From a checkpoint of a small multi-label image tagger.
Model: arch convformer, norm layernorm, activation gelu, patch size [4, 4], depths [2, 5, 5], widths [80, 160, 320].
Training: 7100 steps, batches of 512.
Data: trained on photos with spoken descriptions (Open Images, Localized Narratives), 101725 training examples, 35.7 epochs.
Rows from block 7, named by matrix and row number. Rows with one number belong to one neuron. Each number is 500 + 25 x the weight over its row's rms, rounded and kept within 0 to 999. All counts start at 0. Numbers have three digits each. After the name is the row's rms in percent of the matrix's.
# fc1: MLP up (model.blocks.7.mlp.fc1.weight, 1280x320), inputs 184-229
# fc2: MLP down (model.blocks.7.mlp.fc2.weight, 320x1280, transposed), outputs 184-229
fc1.299 098:514486504475484497521476520544563531497486485510503498474451510540479520490504499494471511526499487546502448501514500494501461531515492457
fc2.299 093:506466458481479511546504496502530470467536499507493527520518532485461495490522518525498500498489501473514542477500464480481512492530510469
fc1.300 101:481522484489461516552438489492496480462524517528522500521497458502512451492541522496483502497480507518492494501539533534492526491495474511
fc2.300 106:487511541506489484518520449549500487501485532542499481521473507479481483504486536480481492510473529507527512515509486484443471556486520477
fc1.301 096:555475502458509495496491445512463491526551447494467433481489454477489496476530552515533506505506505513476561502501469487503480505484491508
fc2.301 104:507468516495465505528512458518484499466471493477493498489543470473485524460507503475474510506460518476483463481506524480556531509499514520
fc1.302 100:496530509473466503467464473531462498529540529510495487504540526475503491536502513489487502480497470517518546507497455478488462523483470520
fc2.302 099:516508507514489530532487514504494483478493482514425530524515472494502504479460506525502475544526505491526519479501556472500500510519519479
fc1.303 094:531500497508497498519466458499528511493536468490538506493497510490478489495475550490480486511467517478497502480495476498488495494467505492
fc2.303 093:466483532497490532490506496509482499529484506483511465494514454477548492493521489516549488507529508472515477536541499497476484499516507505
fc1.304 101:537467491504477534513487492490486482482535514492499476486489465527459513520516491439517558509486494502509486478486517508521478499513513510
fc2.304 093:483497480461498503477549478490507488526500457507492519512521518500517503464460510449487506486506505537466507519444517492493507500490525512
fc1.305 095:499460485531488499501504506510529447499512512512514504489448465448496501488472508475494544517470516501473474514485482541491518499503511493
fc2.305 093:502563497470530449467552548528479474499486498506509511505525476518465506537491512508501497494528540516498498473507517477517492517534495534
fc1.306 092:444503499481482471489482484499451520528473471498542525496524430528452464543481486501537506533508485511508465487553462446481492530535500531
fc2.306 100:536500501486490514502526489518510433513524503519473511513504520518515538487507530513462504520516498488503497534494556515488537505501489474
fc1.307 105:481504546498498524501488567530516489495509492475510453503513489528524493548542498479488464512541458502475516492476544489470477515510459468
fc2.307 094:486462500511512505474472545529509512536494518502437516545489507508499529472441503494502531516485489507513470535484512477472487565500448476
fc1.308 096:509478535489494495486502508526488498524562459452567478507517488506533500533519474505464464531506470509475465506513474459498492570481503503
fc2.308 104:498471500519513481472494518509512531504538492504489447476456453501489500496517492510538502491496481476488508523518506493477507490517515508
fc1.309 098:456474519470497483505480488476508512500501508513545493495492464509492446480528519528497503523500487508482486479591501518526490505559527557
fc2.309 102:512485514551516517486503532485499525481514491472498508468480511513511560479491542522489507445480446497506525479495461538470487523467510468
fc1.310 097:491512501486507489522510464506507525459528518554539474509493517469473458538491518487564515472507534472476488484491491497532474484520510507
fc2.310 091:503529514514523521527498477526484468542491477508452523482484512517502520514504504511522496513516498542575491500489512522494515521496507520
fc1.311 105:494516500457513461523478432522513499464541462559550468495501473508500495537512551504455483507482486521469463505544494504504491531474492498
fc2.311 110:511523473498489495476530445509507484472477505476520504483490497505505488548516488495542490472495463496518496498475513518512467515498524494
fc1.312 103:503502437498496499511479442513504512480503515539496490507476506484456505548514509487470481470565515525480477462535496503584501527543495480
fc2.312 094:499514549500545477489505535477516535481460466487512478446511467486505513509520470516498489480491521485522500476508416496469538471534487549
fc1.313 099:490504469493502476553495495527531553453511495512495510485476483481457485534498497503494484504507474510480530472502493486499511497532485532
fc2.313 106:521507482466499548464485533461489442532536475481468521481511515493524533499489507490527504487507496495487466509464531546499486506455503499
fc1.314 098:521506532485512494484492540533492504502481517538472474488487499499481508490505543497519509483545480487448496538529507477535503524548499507
fc2.314 086:484487508540515495458483517501554478519513474476504536542521497495512516542509482498489485464502522430495500445494510527490476524480473494
fc1.315 100:499545498484463487516431487464499476476526472578526447504476503516517475517508473496487468539521513506524509502546491494477454470557453492
fc2.315 097:467502542481474499529503472518483520536475510518505523516507499515487469491489518505484485528506514495538488509532526448471474536489446503
fc1.316 095:530491510492497517528488502463543487507495495526516456494500495490465493521517528506523514498531465511489495506514494517534473519490467482
fc2.316 100:469508502533517490505524539491489550497518498488495497499490471458534503525509471502475433523538488475538475459490472461443525512531533516
fc1.317 101:518494482497505553473492502505555521495532475501488435496507472497478472501541530488482516510521501516526469496508508519504498511516508508
fc2.317 092:520512566511500511529495441468478461497503477506498504504491509478481452508504481508481500525492477478504467502487517498539536506492507513
fc1.318 106:481460527498467517515507480549541526474474522472500524501513481498513492505514471483491504480528502508490505516512489468544521557497476495
fc2.318 108:475476543520509466489473502496481534485518487469488477516528483451488512543474539485505457513510507483483484572508488458495490482518505496
fc1.319 102:490491557495463506520508508526501519528497522477491486482520503505465480508512469498544528488512491541474499467497481467516470487490450473
fc2.319 084:514503514534499441512465483498511489493486523510520470534465494444489452516496517541489510508474561517513545510485481500490480488488442514
fc1.320 098:505510503509483574537481522534494543490514534504509481516455503524514516516519547467468516542495521555500490489490531471470486495495506469
fc2.320 102:501522498513512450456513492507494476450529494529517511535490543485494458487511502501491513477508501515482526527531514493505504480453519480
fc1.321 100:469509478517499477500532463491553490485568528506497487498489496511511438528568516528511491464482534511485511494485545518527502537476446518
fc2.321 101:549511561465513518495536492470482512523537497480532540479508483500473517519469514474500505491529455485535481527492512492491508489545547499
fc1.322 093:485529511446481515538507500513530513479535509500463488506487450529480477486553495445477550513480465511476504521526532498539491487477442506
fc2.322 094:507452484534480479519484516530520542532508499502526502489520522463510516511493527485529484508511498471486470466537477539511528500513511471
fc1.323 096:493517487482474492514443501501535487519499471509479499471467510533511501515515461496472473499555489535536483514532509486485497483531537462
fc2.323 097:476506534531462492483529524484507508529480519490503494510517476475473489490499482479504475475513490519469507521532506510516556517517520495
fc1.324 098:544475493500481494474507482529489510528493526485552460459478489504511467488515489488510494507535533524488459493520501460493481554542533522
fc2.324 100:515456499490468485451474520492490512498530451516541471505513508509556507494471516510477460488501472533514500445487482490493479515498546517
fc1.325 103:474505523501489527529509486518527496443489497492500484540496480501498467535566507472527499486544533517441512494514507488546513514475486477
fc2.325 109:504456520499533480491495503542495458520509493519488477534502524501502533479491560491542454497480517482523484487449505490483506511485481511
fc1.326 093:509486525513514524536515496520502527510490513503550501454486530508476435485500505510496470509497535488485486471513514485488509490526522567
fc2.326 101:533538494502492486487477535481512472476491471503515475509505512511514497526477504492479489521442488506512459523457521522532505479500490440
fc1.327 099:498503517485485461505447485500509460527483507503554475492465474472523477520494488487529497504520513545444521500513478473525415525478449472
fc2.327 100:489512504504485476480484510541495517508512508499545491499494473496543492436490532479485520444531482486484543493485502493501503504496519531
fc1.328 100:466507522462494498552477500515490521429518536492541461435473488487496497519527521493498488510512495527528512468524500506524490514470495477
fc2.328 104:453529515491546550524510499521496490484503525507497521460496437456494535502509513489506525541501458523507437492493537507508502484555530540
fc1.329 103:460497507508481520533469510462515523513528508481502478532501485485522463544492489513492493496545486494511495468479508482514501480537499530
fc2.329 108:473531510500559402495526507485513474464523501490497526557516492514553503484521505479501505490427498430484502481466491518521505497501520520
fc1.330 101:506519476539477519527496491474475511521494442486505516476503492475511503520508472481450506492520470492540520500476470501518507500520519444
fc2.330 101:503527469424512461472517510527483507478503512508524463520454500467516503539502541509509514495503494495524493468485540481500464511515473540
fc1.331 097:515489535523480507491500472511500506541540539517511491493474514444492502493495464489493503494502512500525500512522500477544486522513484493
fc2.331 114:509506516524471489487522482525528484501477535509471494498529520503484528469492499508472490521482503499526489518505441500532504472522520485
fc1.332 100:488518520469502501525505466500535539522506530507478518456495458523423508539509498491489494500552480515452466506543505478549457506508491484
fc2.332 100:521492508509466497506477501544445443495512510518465535504533535503509498466519498507439540466471512461520528509468535524492528474476505507
fc1.333 101:520541517499506564497474526505509516525546490548486467504497499507529503473477491513454484513538512553499458480521499508481497521542529471
fc2.333 096:531500460484464532530495501548512483471525467507494471434533453492508519545477488523458500471531451482515500490528496504493481511501520477
fc1.334 092:512532558516503538552512460528535489492538469521546474461478481483495462474509521496473559483491544488476515500502513512518496487492516496
fc2.334 094:458469463472561483466483507513490532538482493473529541489474510500488486526479494513476515515486506534484511509482537518475491502475457525
fc1.335 098:499519481472484496502489508519494481503531518524542508473515484525461504568509466465492542489544436551506500479563485531509504493514499462
fc2.335 108:501541469509497542475523529507514558464502479479490508484498454514513498499541491492470513518487504499554472512498493499503500472518488460
fc1.336 096:511520493474487551467507480520537542502497526497497509458502467450522521475471518467483478520522505501512505506516567469531484462511503432
fc2.336 098:473495478424527481494454509478491492488472458506469482508496536535502557508495482522519506468469494499535539522503525514464521522466482552
fc1.337 093:512527467490485474480487515515499545493529519520495500514487497495505492547515535512454492497506493514495500528498506416499517498509487490
fc2.337 086:446462550520510492498564491495520468538498497486508515516512508459472518499513456465510495512484496463545482442503496543502482552493483470
fc1.338 105:508494484478457494481502445540513477485474542524503499446479493500516484499532479523482517495504488496480470497482493517533508502508527516
fc2.338 091:535493549494493523521486451500497518454500521527485491468463492506512505517493509466496483465499430514505499489495501528507523545450545496
fc1.339 096:466487504465472538479484501546505513476536452516480480442512474485485492479516526444466503493502471504517495472507512446517480510497510498
fc2.339 099:527468518482531493475468538507481496527467524441497552512454522501525520484508536480510493478498568516497524514514506501527481490472467469
fc1.340 105:515499532507504504502468491528556536506526500498486473523458492555442502476540460505465509494529499564483517508530518488553531524502501447
fc2.340 104:491485485530523513493476457460473474548492509483531519503467557482532526553468496510552510500488478522514479489458486501530470473482515480
fc1.341 100:498518524506520511517519521487527521468488527504526495537445461527514503501490518488530540542492500523459475501499518497479476517450482471
fc2.341 104:516545470501476478476491482513453495507524430524477507505514518468481504522508522498494511471470483487513507504514506464474505489528479496
fc1.342 096:514536507473561482483500485501533512481475487568491481526476489485462456488519557499462507483508513490451506503488477534521453493513508466
fc2.342 100:528492493466501465461530552502529483521533473508506489499432474536496470491491531535503495477519510536526473520512546524515513503509517468
fc1.343 094:496551527483490467456491531529537516526494475483533533500461473514504507535516515460510525486562491510473508484481496456517449531488491459
fc2.343 094:540466478502496549524566473496504500482486554523501523498522483488470501474504482506468527510514493529524514512505514477498527496486498494
fc1.344 103:469550482477474466518455487470485478474511510529474456487450491479491483516572496475498485521474477496514488463517544484514477506479471511
fc2.344 109:521504518510535488461516517527520509499496508516535526497511482501542503535503531497514520498486523477480499458498493509486440506460459489
fc1.345 100:490541532517485492541472519504515511506483496514493468460478486515505488533533540500471512538513499502491429471503495477524503534510506522
fc2.345 093:472520455482448451457469504473529513478473456511535566514483497518418460471518528495501525492471465507477518454490504517547493506493480497
fc1.346 102:510557507509491482532493527492489506483473519538484492484484475501510491507510540498482511499523558506479466526560492447491473491517454480
fc2.346 106:470480453490524475483464511490490447485511491488498515542511544509536505523483512531513527517499492484514527488473547519471444520486487511
fc1.347 098:511500534480500539518541508520505536495467515507482494470529506507483496492550507469475539474505519523463522490577508527526505481493441497
fc2.347 092:495473551504513515463513481503502439471513502523461558513507506500494475465462484503496531481515448497495490519497494538481516518476507501
fc1.348 100:454522502500488524500501496508490535478524508511497524499521498492461498487549486507517501518485495497528490511580461532534520495490459504
fc2.348 099:500479530508520504503521507521487494522497510496495486466511488532496491466468517541506489484527512480478509489509490476476522470536524509
fc1.349 091:532496467484466501514486487489554510476502520520504479496505462516513481533479476472489532485522497526478490513531494491550497546491530436
fc2.349 097:473474518491482515460508488486512504513465450521534516510529461489529515467470554476469513490483503443512469508508499494449526444495532535
fc1.350 101:511531523492530504546439445504499511533513486493457484499491484533505481520495525515540526528515503547475473461571495504501497509536455508
fc2.350 110:523509513457486499492474468515529501523486530490540527481485513486496536528509505509494503474488502475547573503490482491485495494484504481
fc1.351 096:483512531458508495494504491524494468498523502537477513524504487475535512535507552507499500540510507510475473511459483503501460511459508481
fc2.351 102:489538508516472510482503498514489507542510498509460501518520514479474535472493518502495484519481511518502485520506484455491507508460470486
fc1.352 096:476494470516492528502517506518466478511456505515477471500479500485470502491470455489532516506504504471538495492504506500536485496486468494
fc2.352 092:523510466516538471499490540498529531490533493529471452528477507491481473490548550512472509514510514506459503529524535492475492539481507476
fc1.353 099:510464515517503515520534476517525531516497490494480537512457470530492520489477450504503555503484494455502514503529496537477467495487541482
fc2.353 098:529517481485575499472469535496474554528518506465499512540497501466421480537499528547488502538478541509499475490447528469504522509493523501
fc1.354 103:462525518503469534507466505521497497481510505523571501474470514497515478518510496439521510518521513506505567516527493508539472528525506514
fc2.354 112:479476541462478515507497488500455495451533497524505493484520455507505441502538541554521520509491472489565510448561511530503538522476501490
fc1.355 108:465511499494474536531450478479499497488509460529513500489496506510477497520562555501479463542515511517514469470532509479534462529509481485
fc2.355 125:462521506465470522503511469526506514504489500518511479503524507525537490487467507517469482489515491498515486525506487482518481507516509504
fc1.356 102:481585508509468520482492520506500531501509495495479431462516493503491505562540520493537500478550492525547513501490490497496527521532510461
fc2.356 101:467482517452533515459537489505524525532475463528491506485465480509523490506492439509499527462513513527467492535538470538491506522493517515
fc1.357 100:496524495527507508499456499542496484473476493543532482472501468518463509505495499498516546507491521477498508492511550475481488461527518489
fc2.357 090:520542434523494508481503485523459528494488515538475487480475518464499489515553504548499476535504500490482437478463497460534497526498494504
fc1.358 097:503451524478526513529500485516534553485519519477523479465505464473548490482535481492498556485567503516470496492531514493545472473502504460
fc2.358 102:489504479493493486475511472469480473467527445472525522476520474515485473546491525489540522505487459477497521485504469501488509475514481510
fc1.359 095:511474531466476489515497484509548511499527477512491457509486499475483455520493508474483518467541502529495512499520504522559498527474510504
fc2.359 069:462517524505493473497500553522518474481494474475500429486514463485549462534537544477510449536485491482526485487507509514488489543503488517
fc1.360 103:468478546504476494485493493480498494526469490548496480506485448496535498535519521482493548531502470519528507492495544525501518492485498498
fc2.360 095:531529525498484473515529503485501467470470497514491485514497497515507472479434498470501472490506501521468481545475493499522493522507558501
fc1.361 098:554486514494461499493480506498507496500511541504544503489533474469486464480492472443494524512483515467523520455476526548528454489478478493
fc2.361 105:484536487496473470521490441546484493487474451497522476506488510505488494523538508516479467496491498489478515541467493456460481541504517536
fc1.362 100:506472487465515479486493436511499504513552498538534506479530480495486499480492531501459495522501470529532515441522519495500518489496505520
fc2.362 101:484464532466483550486497508495542502496482497449468495476486495486550518417478496533531506500506495519498534475493543498526488497488490499
fc1.363 104:493493477469495514483478494508519533500549466495522486493481502494495492503511476491484519529473511516534493469464577512481470454545480481
fc2.363 099:467492489506497461469522507488526503510488490461525506463516511515499500490487517504543510491441495478464548519555516461508522478472503540
fc1.364 094:523563478483506465518501465498532548481505551542484497518499487507467475520508468522504464465522491530488527489523506513492504518541544528
fc2.364 096:483473538508517515491523448503521529510495497497483546513554489483570468515474478491526490524493461467502472492507494534467487538472516493
fc1.365 099:481485498472505527573507498474503521455552508491485484501485500477489468473556505470476533531487508532489495456520527465560509526509499470
fc2.365 099:482462547513523521483539460541504500474496468456514524495518489508456506475550527478480548535487465481483478541487471477479507517479466490
fc1.366 101:464500522474492501542496486488537557483508466487493504501494479485466473501547480459498518503554511499499547477539543461487487493471475508
fc2.366 101:526467547527500485502549506495521517482507503499492455502503500563526516486463522484475487469541482488528494566513481531511479522424499496
fc1.367 098:510531517487501528512465500494514539481477489537504502512534500475486498523513521469479488508480469523510499517482509499475502509500526497
fc2.367 098:490558488467505530508462493516487489501494511510535476513480519513508522486488472496508485516495536514506477486473496488493494471497483491
fc1.368 100:508535512493483522453513529522500522508490494470494462489467503495442503490515518484453451516513500511479502519485499490490485531534490538
fc2.368 111:508517456504489493565477517515483534458510540517481483463463489482528480542479514530513500471490518469480520504513491501471463445548490451
fc1.369 102:449480486459504506508491496500497511488544537531502479519500488501480467471509518498516506521494505529528502444569499503489544498533461545
fc2.369 107:479502501516513547476485508495474485493513474511495542509481505499504509514489546503470523508509474501483535500441496504478498529480507527
fc1.370 094:507541529476453474458480524500489455508496523528487488510497482519435484538514495485519552466511492479460515533483493508513525536489434524
fc2.370 100:508534529505522492480503492476537544488493483540474489586493519512498552490501512484459520504474477530535496514495486502462484512524497464
fc1.371 095:493540506478473484497504484528486505519500482531501480490509470473504493480493504500521502475494480483469483505536472507484444504519503497
fc2.371 093:516493517527492506499439486520475473496518516483469543510523547503511566496545502526490481533454506484461526497484494499473512516473535506
fc1.372 103:505498528491519518554509534523521478475528500486495515495460469510502506477558522416477515513517484542489543485525514505502516528535512460
fc2.372 103:478529502502491493458484521502504506496494525517453485515507467485452516498527487449486450514480477478565445521463527502508504502525532510
fc1.373 105:481520490478504513528484514494508485456492548492456492540497506521507494476498552512519501513506517505432508474516532494525454531518472496
fc2.373 112:464504521488525506478497497492511468518486530526484475507451498475459520464506515493521512504503425499497516520497475484533470502501468515
fc1.374 100:474502544492483541483482486524492483484495524519496499490481482450472480525523474506492492499495522493526488495507488479510505542488460498
fc2.374 089:465509506554483471529494498464501493495524504524492492501481526503468528530503500475481452552507501520507525547472491478459496531520501504
fc1.375 100:498529525542499542499490486457505484545471484488510473515463534494520523509504483492514435563558478518490485537484515540512479573506479530
fc2.375 101:504469529513506482505483522526505531517479492457549501549557469502486510515471495505488493497549470460522542465516441495491537473507498516
fc1.376 100:501522505495479499512476422459485536456511503551474441463481455495522521497524483452482505497482483566535482497487492528511436543498522507
fc2.376 098:476522496491514499524522490506498516538452521516514509508501498492507483495490479493507465513505472473507534542490522492486507461472481465
fc1.377 103:485482491459484498526478471475482510467467493493474490496464467451516466487538480480519489491513504549494498480511540519496500492513507502
fc2.377 101:462502496484525551532532501479525529453471525501472518505510537488535479517509545443472480507504466479508531460531485493518453473473498480
fc1.378 099:492503538490506504538487466478537528510504533559490447485454493506483500486537499501457523500537489610494516523532497453512425514505501478
fc2.378 080:479494519515513495509490472490526547498494524493488462464467474486506471560504468522511473539534480522506502484483513509512526513523499507
fc1.379 104:479475483465485540537495488460523475482552506502558489468511469512480482479486488476467554546494493477522520489527507467487493481581487499
fc2.379 107:526502445493579508494500485467519493505436516462533523494504508470526501468487490560543529510496511511486493521503511525512471490528483518
fc1.380 098:495525485497483490462475486471509486484496505536511505455471500483500480478522521491511520527482510546514466506526507491533476523453464514
fc2.380 095:498512478490493504514485443526501497489452492507508493491504565514504492507517468519499474504493473519449548509455519550553489480508521504
fc1.381 105:507480520513527476503490466507525532480505494517522469488507518458489469498476488479494498507545514514511513439484511485517476512488478496
fc2.381 097:519480518516501498505526515486493498494512546487546478529511511471531508544501496506515503491506481494475520527524473533471495507477491482
fc1.382 100:521453508514473514509471475535497483525511538506505478504456488515472517509492519487493523517536465530462539517541511512487480529503518500
fc2.382 107:477483521451498470474487491474452505535503469499505522491525532501460487502549504520503506468480514470509500445507513486501513492506502519
fc1.383 099:517460542489513503515461491557477480498519501529462455478480519491442493494511499449501485513497534522526483525505514530549475511505509518
fc2.383 094:499536510496468485476473504510508484475481507538486502532531519454472517499507489517522472474496549508461489502487527467504473552504462485
fc1.384 101:481523521500502493477524482497478515519446495517478495531479510488516486520465511494538480528500508513513499522504547490532503561556522520
fc2.384 094:511461483476532522515526515502520519490500457504479471514507485509493475484514471522488520505565481498498557515502535510503487537508513469
fc1.385 095:505524510504467493482508447516545462509487540498482482524470501505438534516498506499509503522519469522437496525500483529503461563472457464
fc2.385 090:518458464496494511482480519502448507509478504508535482458550523485497498537476465510520503506508463450512484444485491506499494492516525542
fc1.386 099:489524489516460523544446484526473476452528498520478504482455521524443512508519527505458501514487502557465466499503520477519482560451474519
fc2.386 114:510505523501530455526507478484490483508551504462531499496509550489484488547516480514513507522471486539525532482490500514508543487515526506
fc1.387 099:482541457491463513537488467547493471493519505529474537462503514544460512536530442494482527503527484489505523462558482474517442484513478506
fc2.387 104:472500543508506499529510516493490504470510500460560532512566473484532489483494493494494501501469534494531491505491497510513511479488536512
fc1.388 101:514517526484506510524511478551503524489518480511545447493513483487498484510495507478432480485543548546516465494503493523480471531472488531
fc2.388 101:521490521520472518499497511506502545529458511485481463485502521497486566493514519522487483468525536532460480516468492448501486561479519474
fc1.389 098:544505522516507520487479513526513475488521515531502457472466483451496510520494479503487549518470528533517478504513523513527496481488516458
fc2.389 101:466528498506505470479472499482451464534454469502535519518540526469500498512520494511504511501521513505518543492451542494480498524503481552
fc1.390 104:483541500485502522491481475511507502506514508503507495519466492490473525540551493473427481553522475516547474517520488483503496504474509473
fc2.390 100:503482514535495471504482454470501509474463508514491494512510490469493444496508467499491498509494496493525442477481520513513505508488502528
fc1.391 108:465512499451476490525461508484487503517513513524550466497466461455473444515533546505507474533510491528496511469488532484488498488518503524
fc2.391 111:497462546482554543462516492473521474514516493449525475507494537500515511500500521525533486518508484487502473483487476529498493486492476528
fc1.392 093:536473448489492456534474476474491489507522502462524491501479484479508522482551520493510523495496520540476543484484470469500486515527469492
fc2.392 107:519489542505494482484492489505493499492556556477499514496534472576512491453451529487487470505501467550491458479512443514502525517499516532
fc1.393 100:490516494459460512476477489476494503540487509547518483502485498460463491509497538493497489525511492490494491481509519438489483499554483526
fc2.393 113:560458470518551499460523498579520484520583523503531480472508475535471508502508533489483465513518478532511494516492448485489505534492485503
fc1.394 098:487505521509493506533488505499503505432527502493441490504537471505485470472549491501511560471547517462467468500507513455528504575498495551
fc2.394 108:497474512527490527503479494511548513521458523498540505511499502495552560462477507545489463508538537470538479537507459502496506447470482509
fc1.395 099:514520477470483505558495467501555524459518482497476458466475483507507520539480506488470476504485527521534500492514500496507508473521504466
fc2.395 096:522492509521520465507519545495522495480494534486510516509481526481542511496502480509505478458505464505535520499491532482536507541488535456
fc1.396 099:506529491505482473522474484472551542472493497477533497494515465491480480499503481484484526501560539526503522518517540507519470505507467472
fc2.396 102:511433523499540529506484507532505534519502472489517510506500488474514501517530515495521547475483519448486494509513476481485501511495467483
fc1.397 099:525499528509508519515498516509570542503536501485502467467469487513482463513524492473488514496484505497489468465493518493485485527457504487
fc2.397 103:524509471485487453507488474497441526518513489487453504486491486517497535514519529521488452480472531510517457535514457490469500461501457487
fc1.398 098:524497492489437539497469497514499450524503489520509489486495507483497533514504495462451482508485515507498499516526509465517486508483484488
fc2.398 096:510510465465501428460456478508519503524518480481501486508480539487459465515494496514546513492494524498519514528506527494473509501534496516
fc1.399 103:523518502498507493500518468501486520506516474525543486479515486492519489479513514482465511510474543516518498489505495492519441522461474485
fc2.399 096:447521473511440499484456514540473498485497485478547495466457510482513498464498463526521483530506518514503484542501495432493485493502504487
fc1.400 097:488577482512475498482512485478511502495530497522518498492514480527490477507538478489502512525490485483484545496478494554521481501516493516
fc2.400 094:496489514519515550452536518477513505514494529469495527523507461525496507472492532545472502493489478496496551534544481496536498530473492490
fc1.401 104:516511502508508549553500489503508501520534515536496496486500484514505497506510536531479476521526523547484523480532534475499464531526464466
fc2.401 094:499519528501487517513489498429442493501539495481489536502523510515491481447480475486506548515517509482504467479494446519479516499533500484
fc1.402 104:465537513454516495509480456469506529454503471535488456480473436474479499504508454463510492529516483487529529480507537478495499465533506536
fc2.402 107:497451515490556493498517518525487505541474509469513517502536526472486548488462489487496497516496519499509516475530528461535481507458466483
fc1.403 101:459498483484516542484477476488486514507554512487493486507490475504493461483524560495501531536499480516481483430505527553501475512470480467
fc2.403 112:540531551499505455487544495462525499511491486501478507525528536491527489502547519492494484518451522477520497520475499525502484489463481527
fc1.404 098:522510507477509499481516505521492466484522548531536491502517504492500448515505494468475492503508510494492507491510521509489472510483448480
fc2.404 106:497514526486455476487477480501489528505473526489473468494515486493471545480487523531511481486535507558512474514463495484488493502529480543
fc1.405 105:474491473481465532469511504496494476463526490520491485496497482481507479530508507503480525495484522484512456448541515513513513512530461501
fc2.405 085:451508513528477526520498511484473535505486464531460520477497510456522467510478473544504496522522495502470468476460509483535496505483502493
fc1.406 095:510456488517480545493465481518486512479532503506492505460524522477499501433517512502451532518497526510490487483554469468567491527498502539
fc2.406 106:474489501508500416521479447543526476486532477515541465514501508525520476554527476512519484510466486519537518474540492512485486485535523495
fc1.407 094:477476500501474476512522501496503522506497530496547498431501468517450511491481503463513514541480475492493449518522453493490523495519516541
fc2.407 096:533458498477503495518443488525511480473531493483456483511476509498517492508529519539497490486509470517535544476482517464495483542524515503
fc1.408 099:498506497489503493506471512502514531518477464505520496514486509436455537541425512501474552500478508522543495446519523547542512433499497509
fc2.408 091:487483502480515510520536490456511479517533480518480478484498498488507466497541515496511498520482486495518474478517506469465512479460450520
fc1.409 101:523473518470507495540475476483478506459529500540566497485529506504511462511509501503538471508483503509492508433484523558511505526496515535
fc2.409 099:505464506541476513460515526515478501523485510504467530496508485494511490475480502528472493481510470498511521481463537494502487489475491483
fc1.410 097:490536459494498494491462501511526507495488462520507491480509543471497527529501454509462474503515486508473502502510478509485501511472452472
fc2.410 095:497447468531513525520479475474489491494505506474499517541491472485563496517469457501524475517476499514529481521520494509473525502452494529
fc1.411 094:471501485509473509542468474509500524463514499532497465451488480443469471509512506442488495560514468520479484481516497486515468546522486463
fc2.411 065:468495458522490484517496479480500507477460525521496495500467477458534474495521485500485477520516451528493501466492530480493519501455497520
fc1.412 103:530583477500529436466479491456524551480524526539511505504498506498519472465526504505460488523480501494478523501525525522468489534494547519
fc2.412 079:492524494517482575478492486486494526484508468450480526504494512479505468476534461558493506534528476499532491490495503524511528541493452513
fc1.413 096:457494476472464521536473508540502504477481508510515495497508479497476486537514439445485531496528450481496492476512497498541502517497504510
fc2.413 091:545486464521501498491513536541507470521536498509481495493479511488499507494501520523448463508483552509467492513490454520429566481517482473
fc1.414 098:491565508486500491497452486498486495475503493525484474496463486469522513553499491488510500483541480547506478511535477478481469499501459465
fc2.414 094:540496463520478493500494527495524512516460527514526498529456493482495491540500487540483511495476500504451482567484470530516475524502532460
fc1.415 094:538508493509520464509476504547529491491515524492545486510495494516454505471522519525479548518498500553501464492531504527518499542538545517
fc2.415 091:449422514464478484458488523473485550492491479475512544516494502516494489495484505505490485489464475491518507532502559498517462508496477517
fc1.416 099:472555463413504466524492551458490505483496481537498485514506431520499477546505531474509508510521519482473479455510543535528481491532465473
fc2.416 109:505499496500470514500524460509444485515482526519515502511514520471501497467464452538504536462513503506513501477507467524477565486472507489
fc1.417 100:480521496518485477505476536495499538478523482484506492476502510524511461482541500515478524497520552519520494473488548491493539505536505509
fc2.417 107:511474525451507472539497478490502470489519503477519472442471492506461518459459544502484492487511464495484488503458513506532534506504535537
fc1.418 105:481508516477522505505519502486476513491504520493525521505488494544467510541491542495499499499482488487514514523538490484494468512480475535
fc2.418 105:524477469499508473540512507503508522474511526493474496505483496480487492537535469490501486506534469523509491496513514490486486530543521483
fc1.419 099:492505548502502539513481507465478505557486504535533491490499485511531503527498454491482500579517529535494540524471519487503502501509487462
fc2.419 088:522512489517482503493443454511493479481465491526515516506469498471540454526468460504490460514458491513537503527517508493517494532510474474
fc1.420 094:547511501532498533534493450502476490465486508514503470500470510456490458518521415500482526461503488514527527544480505512540456509501510454
fc2.420 100:513542504474514458506484512543511474473480494508543486514523490497532502481511539485496490506525496477520504476515545494465556543485484533
fc1.421 102:469504482476478504513531536520513496516488532479504518478465450522490507467518512481456470490521511512495518497529479485477487482534477487
fc2.421 105:513542510471533415515475494475459521490517487518477500516484519421466502540547541479504496489463503506510511473459477501494476490500491527
fc1.422 101:456513494496491510505468508462500557561466528490519487424521495510462497464475467518499552475536507506507500493503496468507461491486442474
fc2.422 106:499535462538433508534502520469477508480498493473511458490496489486527475503531480496478471531492482488519500494467464498483530501542556493
fc1.423 097:503485469497488492489500477511505486456522495516501522499486429517485481470491485461490549491518505506515508504512529457546476500496534514
fc2.423 105:542518517495476520492487489536511469513476525475483485490517499539496517508520492494553492494557500485445526532473472467513472503493515539
fc1.424 096:489504484463483483486487489457509492517538493505514499478486498475446458495504489449488547497504446500538527510493487526490532444455497527
fc2.424 111:523517491530500497492507520492511530493454510481489490483488502539518573501473510475504466471533522525507474479487495480465491513544518500
fc1.425 096:485505495475435504486533520498547519488477485496473509452542488503467491501497486456491500519531473527504517529492477473552472449505523483
fc2.425 097:507523499513520515427465532527493473499512523525467560514494535495517537484532507501513494507495536490475492525485513533494510455461464511
fc1.426 107:454511481452493520513474475497532488480515513529513499508491436484507473504524530439507473520485484505496509460529533484503506508469520470
fc2.426 099:465473474463571529522506528488512527506500476473500505501503483522501523498453441514522515494553495519544510471521503488495473509473492514